Weights of a small multi-label image tagger.
Model: 7.52M parameters, 32-pixel images, arch coatnet, norm layernorm, activation gelu, moe top_k, num experts 16, patch size [2, 2], depths [5, 5, 5], widths [64, 128, 256].
Rows from block 12 of a small multi-label image tagger, named by matrix and row number. Rows with one number within an expert belong to one neuron, the router's apart. Each number is 200 + 20 x the weight over its row's rms, rounded and kept within 0 to 999. All counts start at 0.
After each expert's rows are labels from the 100 images, of 14976, where the router gives the expert most weight on average: "place" is the part of the image that holds the peak; "top examples" is what is common among them. Only what is clearly more common there than usual is listed. The data: photos of plants and fungi (iNaturalist). In brackets: how many of the 100.
# router: router (model.blocks.12.mlp.router.weight, 16x256, trained with AdamW), inputs 128-191
# up: expert up (model.blocks.12.mlp.up, 16x128x256), inputs 128-191
# down: expert down (model.blocks.12.mlp.down, 16x256x128, transposed), outputs 128-191

# expert 2
router.2,195,176,161,214,210,211,194,184,187,202,204,208,210,224,194,213,200,172,169,178,186,214,212,192,178,183,201,227,212,177,173,220,169,215,206,182,205,162,216,213,235,184,214,192,193,204,205,173,221,218,196,206,205,200,212,216,180,211,218,218,209,194,202,182
up.0,138,190,191,228,178,207,173,177,218,208,192,232,231,258,185,216,149,183,179,209,195,236,189,230,208,197,199,209,222,198,171,214,193,206,219,162,210,192,208,196,186,217,207,205,211,215,204,216,214,206,170,213,159,201,186,158,165,198,205,210,185,213,198,187
down.0,163,191,185,209,190,189,196,191,227,191,223,242,237,205,202,216,180,199,222,203,177,160,181,196,208,164,162,212,173,206,182,175,212,192,198,213,209,208,211,169,204,161,210,178,183,213,204,217,173,210,210,217,219,215,203,176,181,232,144,182,195,191,217,199
up.1,237,178,223,176,206,209,194,183,180,243,214,222,218,176,201,192,190,205,189,194,190,213,210,213,190,179,225,179,210,265,151,198,234,191,207,201,214,221,205,239,182,169,220,256,177,198,206,213,213,186,181,214,168,210,185,229,204,210,176,180,179,199,213,211
down.1,180,197,197,172,184,202,207,210,215,177,238,260,201,210,201,212,193,198,210,163,208,193,192,179,184,209,235,181,179,181,207,180,191,194,201,197,233,248,197,175,236,200,185,211,175,222,158,183,202,208,175,181,190,222,217,197,167,182,226,169,209,207,211,230
up.2,228,197,192,198,190,200,204,170,188,198,182,211,215,225,189,163,187,173,221,195,192,183,216,212,210,208,183,205,184,179,145,199,208,193,188,219,214,188,169,222,185,197,238,206,208,180,188,147,197,244,198,195,164,208,192,189,210,231,201,221,200,207,200,220
down.2,212,181,164,192,182,185,199,216,212,165,204,192,208,202,223,227,183,199,174,179,195,192,202,237,229,210,170,193,197,178,204,195,168,224,198,213,243,209,221,151,207,164,201,188,186,210,200,214,205,218,224,150,248,224,209,192,174,181,211,226,189,216,211,234
up.3,189,178,204,186,203,198,218,207,208,235,191,173,175,214,188,205,198,213,209,202,186,202,230,203,239,178,188,207,232,186,190,234,185,194,192,225,172,216,180,173,174,212,197,176,238,196,224,234,242,195,196,193,194,166,204,175,157,203,202,190,184,193,143,191
down.3,195,205,219,187,249,195,194,153,174,190,164,168,185,203,214,231,198,219,170,189,186,185,206,198,185,194,203,207,234,219,218,190,210,203,201,188,195,209,203,218,169,200,203,156,200,205,198,195,191,219,210,232,179,228,199,174,179,187,207,178,226,189,222,223
up.4,197,196,205,160,217,208,231,169,155,176,176,207,167,219,197,206,203,201,182,221,175,192,193,233,158,212,197,182,225,233,205,210,188,184,197,176,200,229,196,206,195,198,181,199,178,215,198,230,191,224,208,224,206,192,229,230,165,219,217,156,205,191,227,161
down.4,253,197,207,182,198,229,198,188,212,215,242,199,227,204,190,182,194,207,150,188,246,200,222,172,223,199,163,194,207,180,184,206,214,239,212,206,217,189,235,194,203,188,200,244,229,216,232,226,194,182,208,196,179,190,175,198,227,192,196,208,190,209,182,174
up.5,219,191,185,223,205,208,180,184,189,227,186,189,195,211,213,190,171,172,153,203,190,167,189,199,162,190,233,196,231,189,189,183,189,215,186,214,219,225,223,206,228,189,205,189,198,170,204,229,190,190,179,196,222,224,178,196,180,233,200,196,223,191,178,201
down.5,196,200,227,197,200,205,225,204,181,198,197,202,201,208,191,166,218,185,192,163,203,237,233,173,163,175,224,202,153,196,247,195,197,173,178,233,199,228,206,201,236,207,219,186,203,231,209,169,204,187,217,173,247,178,204,211,171,191,209,184,201,200,214,218
place: middle right (31)
top examples: class Liliopsida (40)

# expert 6
router.6,183,205,202,199,194,208,184,230,211,181,216,206,215,189,192,228,223,156,188,215,202,211,214,189,212,237,200,219,188,226,211,193,186,192,204,203,197,186,208,206,165,190,200,224,195,195,195,228,191,196,204,233,215,183,197,220,207,238,230,212,231,195,205,177
up.0,192,212,199,217,219,233,210,230,225,177,252,182,198,201,193,175,172,185,223,186,206,215,197,180,195,208,188,205,213,258,180,191,200,213,204,187,192,189,220,194,198,173,199,201,226,209,195,190,203,232,212,228,175,201,205,198,181,202,184,161,171,215,204,191
down.0,198,163,227,195,189,196,181,180,179,222,223,210,175,207,202,220,199,187,221,231,222,194,219,186,186,147,232,183,183,188,225,214,190,207,222,183,193,166,227,171,186,209,219,197,190,177,237,178,193,166,221,223,200,186,218,199,171,232,187,207,231,222,194,200
up.1,204,200,210,201,204,199,185,216,201,235,247,197,212,195,202,184,212,196,177,203,217,203,180,195,203,198,187,212,186,209,163,212,243,206,205,187,165,220,197,198,176,214,147,159,161,204,203,210,197,187,190,208,175,191,195,205,202,214,204,215,244,193,235,227
down.1,211,189,192,193,176,239,224,216,211,199,237,212,193,174,207,183,192,181,197,201,194,157,163,183,192,169,151,229,190,169,230,206,195,179,208,158,214,235,208,204,239,186,177,158,158,217,191,230,216,217,216,211,196,196,170,204,150,189,206,212,198,228,198,205
up.2,201,180,166,159,185,195,206,228,204,158,197,182,189,176,222,205,233,177,193,186,188,169,225,166,199,183,231,216,197,192,253,215,206,199,191,228,192,190,186,185,189,228,233,204,183,191,205,226,196,212,239,211,203,183,173,207,201,185,179,193,183,205,176,194
down.2,229,181,177,210,188,179,218,210,209,211,135,240,166,188,219,170,194,222,183,206,211,172,161,195,217,201,175,174,211,213,174,201,190,188,182,233,224,161,234,194,223,184,187,250,204,205,179,200,194,199,187,157,192,212,185,199,198,202,192,201,209,179,209,162
up.3,229,218,175,190,192,186,229,207,189,214,184,181,234,239,202,169,156,187,211,200,215,190,243,197,202,184,201,175,239,188,218,195,177,207,212,208,203,212,182,171,240,200,183,212,194,206,219,220,212,161,216,182,173,216,187,220,210,230,197,216,166,173,181,178
down.3,172,206,188,174,212,192,183,203,198,188,181,201,214,206,172,219,195,188,169,211,201,217,203,221,188,210,195,214,196,184,198,201,196,178,217,219,170,177,226,182,214,169,198,181,196,187,176,257,224,201,192,173,230,206,229,177,220,204,234,209,213,176,202,202
up.4,206,224,189,198,221,184,200,192,196,214,204,166,226,231,187,243,201,205,209,206,193,214,217,206,206,195,188,232,201,197,190,201,186,162,205,168,191,172,209,188,232,191,216,192,189,229,210,189,189,200,176,221,214,191,222,193,182,173,197,173,196,192,216,211
down.4,175,203,229,188,216,199,199,188,171,232,187,193,208,207,202,172,175,195,182,206,163,251,185,177,184,214,198,210,204,210,210,205,205,167,223,170,179,183,201,195,171,213,218,186,183,199,222,201,213,208,177,188,185,192,205,218,204,210,214,218,188,211,195,216
up.5,210,201,186,184,180,203,190,210,219,223,187,219,190,219,223,207,208,221,166,222,193,195,185,206,193,175,200,187,209,184,170,172,221,211,184,174,158,239,210,179,212,199,210,231,203,208,184,190,186,197,202,215,225,215,161,173,198,234,193,206,193,171,192,218
down.5,206,218,207,226,217,205,219,206,187,174,175,187,152,215,173,178,198,205,217,197,189,148,238,200,184,169,209,190,213,190,196,233,204,215,170,228,187,185,178,194,200,198,241,236,214,209,183,197,203,202,272,179,191,214,203,197,228,203,174,179,157,213,215,213
place: centre (97)
top examples: class Polypodiopsida (37); text has "fern" (35); order Polypodiales (31)

# expert 9
router.9,202,230,189,189,217,165,215,187,193,216,207,208,196,179,192,181,195,212,224,207,178,192,191,184,185,197,218,148,174,202,191,228,189,217,206,175,199,198,186,195,159,207,201,221,214,198,215,183,232,229,218,181,193,219,199,198,192,203,202,155,226,199,193,201
up.0,200,168,190,186,190,230,206,189,190,197,203,167,222,190,183,187,179,242,210,186,229,198,183,201,152,209,178,220,190,230,217,203,207,226,219,245,199,168,184,217,193,223,225,183,166,189,210,190,229,213,179,197,200,208,188,230,222,196,205,213,193,198,228,216
down.0,180,232,189,204,207,217,198,197,173,190,213,199,172,167,219,189,203,194,142,211,212,244,214,189,213,212,223,186,197,179,208,244,204,223,189,155,182,223,192,213,205,180,191,201,227,202,212,177,202,186,217,152,171,184,183,167,201,191,192,194,177,216,223,233
up.1,216,226,199,177,198,193,207,169,182,205,166,211,180,201,194,213,171,155,218,251,218,178,217,207,187,199,184,208,217,178,200,219,245,214,191,180,215,211,196,200,186,174,212,202,179,231,202,179,207,216,217,197,180,244,227,193,189,195,206,212,216,193,184,195
down.1,220,181,208,167,228,201,200,235,196,194,177,185,205,215,207,210,224,167,181,198,218,168,193,205,192,218,199,191,211,207,206,203,230,194,205,163,185,228,187,173,182,166,218,179,202,153,189,234,212,203,199,213,187,203,193,173,210,211,202,193,218,247,236,214
up.2,168,219,176,208,186,166,212,187,159,240,225,205,176,195,253,226,160,183,214,225,212,197,183,240,194,203,203,198,195,185,184,207,206,187,252,196,199,174,193,188,207,203,206,207,197,178,221,184,202,180,205,209,129,201,209,204,193,198,232,196,228,240,203,199
down.2,190,185,188,206,237,142,200,203,201,178,180,182,227,180,220,191,201,231,208,187,199,208,194,208,182,201,211,207,201,210,211,184,214,209,207,197,215,199,186,207,197,202,208,204,196,185,195,215,216,193,190,245,202,205,182,174,253,201,192,237,202,201,186,172
up.3,203,225,205,165,175,149,194,189,191,205,209,200,201,192,185,203,185,191,251,179,206,220,194,193,244,192,224,191,193,221,171,175,180,196,232,187,220,202,207,183,183,213,206,196,231,184,227,196,200,221,198,203,220,220,193,176,192,188,204,194,204,190,224,160
down.3,217,162,206,235,222,207,198,207,210,189,197,186,217,226,185,182,211,160,191,194,218,213,226,178,193,191,218,195,190,241,201,205,206,201,175,237,263,197,181,218,229,180,238,195,183,187,251,196,223,214,222,210,219,239,214,194,232,176,165,231,200,183,213,213
up.4,221,167,194,203,229,198,208,209,189,187,203,209,177,194,218,189,208,201,191,167,215,185,196,199,188,201,216,215,164,186,224,212,206,169,232,207,205,186,215,199,215,245,194,200,217,216,226,206,189,188,164,215,148,200,175,181,179,216,172,230,190,199,233,209
down.4,208,185,184,186,195,207,211,203,203,182,187,194,212,194,191,196,213,206,208,200,199,197,226,182,169,221,178,219,187,206,198,166,182,228,232,208,224,214,219,217,223,213,195,166,180,200,217,218,188,214,182,207,157,206,229,187,227,186,265,164,237,170,195,179
up.5,188,179,193,226,223,168,194,231,200,202,195,191,147,232,202,146,196,176,203,174,227,180,219,215,188,198,213,204,192,229,175,163,183,202,216,164,206,227,206,246,192,228,175,199,191,212,184,182,179,209,197,191,202,216,184,195,225,188,213,212,196,212,192,230
down.5,172,208,176,237,164,218,222,217,184,173,208,200,190,211,232,208,206,204,192,183,228,129,221,208,200,202,159,201,209,192,198,211,199,225,201,209,227,219,158,230,182,200,217,199,194,232,238,201,185,211,205,217,198,214,183,170,201,200,194,194,204,169,229,206
place: middle left (46)
top examples: class: Liliopsida (43); order Poales (42); family: Poaceae (35)

# expert 7
router.7,164,211,177,182,227,196,209,172,208,209,216,210,227,219,194,200,202,230,179,191,204,203,196,203,199,215,196,227,198,238,207,194,202,189,186,174,171,177,169,235,202,208,180,189,235,232,207,226,207,194,230,184,205,218,177,189,203,166,200,184,206,176,185,216
up.0,180,194,217,226,232,167,210,196,202,203,173,177,230,186,209,173,177,185,208,171,232,183,210,208,225,215,210,187,215,217,184,184,220,146,204,178,226,214,223,210,238,183,227,167,190,200,201,188,218,156,202,190,192,201,209,171,198,189,221,177,207,210,172,197
down.0,186,213,175,229,188,217,169,190,196,207,237,198,234,169,192,226,152,213,200,189,190,203,176,158,182,208,179,228,259,158,199,208,218,195,200,208,168,201,198,223,200,228,188,194,232,187,205,212,208,204,175,197,201,176,185,164,213,209,212,246,193,196,185,191
up.1,188,199,174,202,226,180,204,158,204,213,194,216,206,198,215,202,218,221,248,188,201,195,198,218,203,184,192,209,179,184,203,210,175,199,162,170,203,184,208,199,189,158,199,234,235,213,180,188,182,211,185,194,216,208,187,209,219,167,207,198,219,186,199,206
down.1,186,176,211,173,209,191,226,159,213,171,155,184,175,206,156,206,230,219,205,199,201,183,219,225,202,207,249,172,205,207,211,210,234,193,194,166,212,227,211,173,186,233,210,201,181,206,220,218,210,190,179,215,199,199,208,193,158,191,186,207,208,211,210,205
up.2,203,192,192,205,228,169,208,196,200,260,210,194,193,211,203,218,229,172,198,225,206,203,178,204,202,177,216,176,208,204,177,200,212,220,208,212,209,207,183,211,211,177,205,187,194,213,214,209,218,170,227,174,153,169,198,174,207,212,244,231,194,200,212,232
down.2,169,224,198,205,213,188,167,179,237,209,188,186,233,166,164,198,214,245,163,232,219,197,199,201,212,165,184,208,212,221,212,237,201,213,191,221,202,206,213,193,233,234,193,207,192,220,213,210,225,189,168,207,207,202,199,160,212,219,237,185,215,209,214,185
up.3,181,223,168,196,221,198,204,212,184,203,168,211,193,206,157,198,209,203,190,178,169,216,188,184,217,202,174,205,196,213,208,215,192,219,149,206,227,211,209,201,214,228,188,160,175,167,219,213,201,215,203,203,229,193,206,227,188,182,182,200,170,231,205,238
down.3,226,227,215,255,203,200,173,213,212,213,177,184,231,218,222,207,177,164,216,184,202,208,213,190,202,196,227,210,197,228,213,205,218,180,193,204,149,191,197,180,195,169,197,177,187,198,166,159,210,197,201,168,241,200,184,234,195,223,196,192,215,166,211,195
up.4,192,198,212,192,184,207,231,192,231,241,215,202,208,199,201,204,201,168,224,201,198,209,227,180,221,209,196,183,192,173,197,224,187,190,192,174,185,171,218,188,235,223,183,223,193,205,193,200,182,183,214,151,235,212,210,169,179,205,213,186,171,228,188,115
down.4,243,188,201,169,237,200,209,199,197,199,210,213,176,182,220,205,197,185,190,200,192,192,205,207,198,175,211,190,197,189,217,211,189,169,188,237,234,214,202,174,208,200,176,246,197,210,162,183,200,232,241,162,195,188,226,219,192,198,214,177,190,188,208,178
up.5,202,211,215,216,201,231,211,208,221,168,210,197,171,219,241,190,203,186,200,203,200,197,142,209,178,189,220,186,182,179,185,193,190,203,213,199,182,214,156,200,198,204,194,198,212,177,179,187,199,230,246,230,191,205,221,186,206,182,144,224,198,223,168,201
down.5,205,246,210,206,195,165,184,238,199,206,188,221,207,198,183,192,207,182,209,220,206,193,199,180,182,203,187,183,214,208,197,202,220,213,179,164,165,208,177,235,192,215,186,203,203,189,213,176,198,218,179,212,170,207,219,216,194,181,213,200,212,215,213,258
place: centre (69)
top examples: order Fabales (28); family: Fabaceae (28)

# expert 11
router.11,175,215,240,235,230,184,189,217,185,180,213,204,209,223,212,204,203,200,213,198,224,208,190,197,204,179,212,233,179,179,195,198,176,201,213,158,181,201,200,153,199,207,179,209,203,226,200,201,159,203,237,224,194,210,237,234,196,213,205,174,225,166,235,173
up.0,182,164,213,177,208,204,183,187,232,178,200,210,212,213,158,224,192,167,206,155,207,188,199,208,205,178,194,199,178,214,172,231,224,197,216,210,205,208,199,209,201,194,232,170,199,185,215,214,246,199,197,194,200,214,185,195,196,186,170,199,176,210,183,191
down.0,211,195,188,232,222,161,199,197,186,220,179,239,176,211,180,203,216,226,198,220,175,205,209,168,153,210,196,230,218,215,217,156,249,186,209,228,190,224,197,202,180,203,237,166,179,196,187,185,167,193,198,177,219,226,160,174,190,199,167,213,202,207,186,236
up.1,175,197,166,230,198,160,195,207,239,192,226,220,197,199,229,174,194,217,233,226,217,247,194,209,194,193,184,198,168,197,176,204,214,215,189,186,207,203,222,205,182,198,220,206,191,194,203,180,191,177,213,209,187,198,232,207,214,218,210,179,223,161,217,188
down.1,251,201,164,193,215,160,216,222,221,208,160,204,193,203,206,235,192,177,240,195,198,202,193,202,216,218,217,212,217,175,177,211,160,171,217,185,188,206,191,215,198,179,191,192,208,195,195,234,194,169,214,162,200,202,208,226,172,168,195,203,208,212,184,220
up.2,189,181,184,182,252,189,190,174,185,222,170,198,226,188,219,234,220,197,186,219,217,187,170,206,198,231,224,221,202,171,201,236,197,212,231,230,241,195,165,202,177,198,173,209,189,181,215,208,212,181,185,213,163,196,217,183,201,203,199,160,202,182,186,202
down.2,208,184,142,202,225,188,198,207,235,235,169,205,228,213,198,220,231,215,208,225,181,226,227,236,225,193,177,189,216,204,223,198,194,209,222,196,209,221,172,206,197,184,225,165,198,197,202,203,205,161,200,225,208,196,213,197,226,215,180,209,174,184,182,204
up.3,171,195,179,197,181,188,197,185,172,180,218,177,201,195,197,221,205,198,198,190,176,207,217,191,231,235,200,186,172,194,206,203,183,169,275,168,236,145,202,220,216,189,185,239,187,210,199,187,217,214,190,188,215,195,183,193,222,177,211,187,203,219,183,171
down.3,183,174,189,194,212,212,201,214,191,225,190,200,240,179,197,163,151,209,176,177,195,218,207,201,198,184,214,200,174,209,204,213,239,194,193,201,230,228,191,248,222,187,200,191,226,173,189,216,168,215,214,212,186,217,209,199,205,175,209,207,205,195,199,208
up.4,219,187,217,199,207,186,199,185,228,225,189,188,223,191,204,207,188,184,182,204,201,232,191,230,238,200,169,208,210,234,198,211,235,190,234,227,187,182,199,205,203,217,217,177,182,210,193,195,172,206,188,213,179,208,201,208,216,167,206,180,228,176,181,199
down.4,180,226,210,209,222,172,196,215,222,203,195,221,145,239,190,170,180,206,193,190,224,217,173,177,206,197,223,178,233,153,182,206,190,173,237,193,201,197,188,226,229,179,194,169,201,182,189,187,192,179,214,208,212,219,208,196,157,195,168,190,173,204,233,200
up.5,188,204,163,172,207,206,187,179,196,192,190,180,217,176,208,200,193,173,231,212,204,207,192,189,209,189,161,156,226,202,202,201,204,184,207,191,195,207,172,169,170,207,205,196,184,160,229,245,200,214,235,184,201,195,189,194,193,182,240,235,220,224,219,171
down.5,185,177,224,198,218,180,205,170,183,201,212,201,199,177,150,196,152,220,193,190,179,229,248,209,234,160,233,251,207,232,225,221,221,212,178,191,195,200,205,193,170,219,221,206,162,185,204,177,172,206,204,186,196,217,227,217,203,231,193,204,208,199,210,188
place: centre (55)
top examples: order Apiales (30); family: Apiaceae (27)

# expert 5
router.5,191,221,196,177,207,166,200,178,181,207,233,211,206,195,194,236,230,202,161,194,220,222,221,212,207,211,200,221,175,175,232,207,229,166,183,220,164,193,208,181,159,180,185,186,199,238,221,180,201,239,181,194,193,218,213,176,237,202,219,199,208,177,203,188
up.0,245,199,221,212,190,177,230,216,210,207,190,231,212,195,198,171,190,207,199,209,208,204,207,195,163,179,205,218,212,197,223,200,185,190,192,184,219,162,171,185,221,226,211,187,172,204,192,175,166,181,179,174,236,188,167,158,175,232,217,215,227,157,191,192
down.0,211,200,211,189,180,190,184,230,189,221,194,194,190,225,214,200,168,177,200,226,212,174,234,188,164,197,198,217,201,193,185,221,169,170,189,182,192,156,190,169,219,167,202,212,207,206,181,190,216,233,200,205,254,217,184,197,174,201,201,196,224,172,238,178
up.1,182,206,172,208,182,221,187,238,176,230,237,214,209,192,193,197,248,228,219,205,215,192,197,179,219,206,243,184,169,199,200,193,194,210,222,200,205,223,212,233,199,227,195,222,244,235,216,172,208,166,180,168,199,184,203,181,224,228,238,229,158,219,212,173
down.1,196,210,210,197,216,176,172,178,198,171,203,198,188,186,205,194,207,208,195,217,215,230,149,150,172,217,220,210,192,164,188,251,199,165,166,196,173,198,225,192,178,207,178,207,193,217,195,220,211,187,218,186,185,196,186,169,199,217,214,173,198,217,192,233
up.2,192,217,212,197,218,190,230,212,202,205,200,199,192,203,221,178,227,193,205,156,225,172,139,160,194,234,192,238,222,173,216,211,222,186,177,179,187,219,176,210,217,234,203,156,183,214,205,207,181,194,198,227,197,209,208,200,189,193,194,214,218,203,199,210
down.2,212,204,184,191,149,218,215,196,214,188,199,169,194,206,158,202,186,199,230,196,211,217,172,215,175,187,170,219,203,223,207,146,209,190,209,181,186,151,195,213,174,212,219,201,239,217,206,171,187,156,204,202,231,164,235,209,191,217,212,198,195,222,192,175
up.3,211,230,219,174,222,170,229,198,178,182,207,228,146,203,179,175,212,192,165,159,215,191,231,221,217,205,196,204,225,183,181,174,225,183,219,204,229,213,185,208,171,185,179,218,192,219,206,188,152,210,212,195,182,206,187,193,217,194,197,223,190,214,239,211
down.3,173,181,183,242,235,222,179,178,208,186,201,223,202,219,223,194,214,216,174,199,196,224,177,224,193,226,174,212,212,209,176,180,163,185,251,212,205,180,223,207,234,184,185,211,200,216,182,196,236,243,205,250,189,213,196,184,194,223,213,204,163,184,190,221
up.4,222,174,192,232,184,180,212,189,187,217,209,160,195,185,174,164,162,197,197,192,193,221,222,182,200,207,207,187,172,226,204,156,209,195,217,216,223,178,206,231,173,223,190,194,197,205,137,154,185,214,196,201,153,207,198,192,183,202,167,194,156,186,184,217
down.4,213,214,184,182,165,226,190,199,194,214,214,196,230,225,217,191,232,203,187,198,180,174,178,218,200,178,165,215,214,206,194,203,199,172,199,173,198,204,192,200,198,167,165,187,211,168,146,205,174,207,184,203,205,180,190,199,188,201,227,178,188,165,196,188
up.5,195,220,234,201,212,202,198,173,171,207,219,216,191,205,192,189,188,169,252,202,211,242,215,205,209,226,184,201,195,181,166,213,193,245,166,196,209,201,209,209,233,164,179,205,200,219,229,212,217,207,196,193,177,176,236,237,178,223,228,230,199,193,184,187
down.5,181,200,200,198,186,184,218,189,175,177,200,213,183,160,187,180,182,188,200,194,200,202,232,160,196,207,207,179,212,203,209,209,200,209,200,184,238,195,190,229,194,217,215,185,207,194,207,210,217,220,215,207,226,195,231,205,210,213,216,215,189,196,170,219
place: top right (55)
top examples: class Liliopsida (28)

# expert 3
router.3,215,222,195,233,207,210,188,191,216,228,210,204,179,218,202,195,174,183,208,226,218,183,181,189,223,176,219,173,164,192,181,238,184,238,197,210,186,203,183,188,198,213,192,197,185,206,193,235,181,193,181,233,201,224,221,200,203,214,229,232,200,207,206,215
up.0,198,205,240,214,250,212,185,189,214,179,216,219,151,227,176,228,178,212,194,188,199,221,211,197,176,199,183,201,201,214,179,216,195,174,204,183,188,177,197,212,214,203,239,237,195,234,190,216,236,189,201,200,195,187,232,218,163,218,208,188,206,205,193,209
down.0,199,177,178,211,219,180,221,229,208,184,216,220,177,205,235,220,206,180,191,191,231,200,183,245,197,201,228,202,176,150,250,211,180,225,200,199,207,189,220,225,181,218,194,213,194,196,209,184,172,216,264,188,225,211,189,201,203,203,200,226,196,187,205,187
up.1,242,210,201,185,176,239,203,230,214,201,158,211,189,226,218,183,183,189,184,183,225,166,200,245,213,193,227,191,214,219,218,169,206,201,206,222,201,190,161,215,173,195,216,241,173,179,182,207,212,232,205,198,210,195,192,162,198,158,193,199,212,198,224,169
down.1,199,180,244,216,211,195,200,195,167,189,179,218,228,221,206,176,208,210,216,199,204,222,212,189,205,194,234,217,197,191,154,203,215,191,199,210,218,212,236,210,169,239,212,210,216,180,208,207,205,215,189,210,209,186,222,182,241,158,197,193,193,160,206,181
up.2,155,192,210,192,207,196,189,186,217,214,223,232,221,184,186,213,186,185,169,187,188,206,227,182,207,176,190,190,210,193,186,195,162,215,179,249,201,196,229,203,225,214,168,226,204,206,225,217,180,230,196,195,224,180,196,197,210,217,194,245,216,194,155,162
down.2,202,229,184,232,192,205,171,196,193,182,185,215,222,229,176,213,139,217,200,184,234,216,183,155,185,207,154,211,206,236,198,207,165,213,225,187,238,193,217,211,212,193,183,194,188,218,162,171,227,208,206,207,174,213,200,207,164,195,241,210,239,171,184,200
up.3,206,224,203,222,217,210,179,199,212,206,171,239,171,186,235,253,184,228,179,216,182,202,170,223,183,217,187,174,172,210,209,220,225,178,196,215,227,230,170,206,193,226,200,212,215,176,240,229,197,228,212,174,217,197,205,169,197,184,208,240,200,211,201,188
down.3,212,207,188,215,204,214,175,198,193,203,209,172,202,211,187,173,207,229,223,182,197,188,203,218,200,197,227,204,217,197,210,180,209,199,194,213,193,185,201,200,179,202,164,207,190,160,200,200,230,183,196,193,189,194,184,232,233,198,236,206,220,194,227,162
up.4,202,197,221,193,177,226,188,187,177,199,204,197,180,209,162,204,173,215,225,183,214,223,198,167,213,237,221,235,199,214,216,197,128,209,191,232,213,202,178,201,229,199,198,194,203,207,174,218,203,209,216,160,209,197,212,202,214,214,220,183,215,197,174,172
down.4,202,224,200,214,179,208,174,191,169,212,201,189,186,176,226,189,208,182,198,175,197,209,216,186,189,196,196,219,182,210,219,223,158,199,221,179,161,212,195,198,220,203,189,209,187,216,173,173,230,203,181,186,182,238,224,194,222,197,209,223,190,202,175,181
up.5,228,195,179,214,201,204,214,159,193,215,177,147,201,205,207,217,176,181,191,216,217,171,165,189,199,220,195,200,180,205,203,181,173,213,181,192,206,203,185,181,220,217,183,176,224,181,184,167,240,172,221,214,163,235,197,193,192,177,220,199,230,217,193,220
down.5,191,165,208,185,196,201,177,177,231,195,229,199,204,195,215,184,179,235,213,190,201,239,217,195,171,174,208,229,201,192,231,195,195,189,200,188,204,203,188,195,220,217,243,221,156,158,243,178,197,241,196,179,203,177,200,191,197,182,191,186,188,240,214,190
place: bottom centre (53)
top examples: order Caryophyllales (41); family: Cactaceae (40); text has "cactus" (25)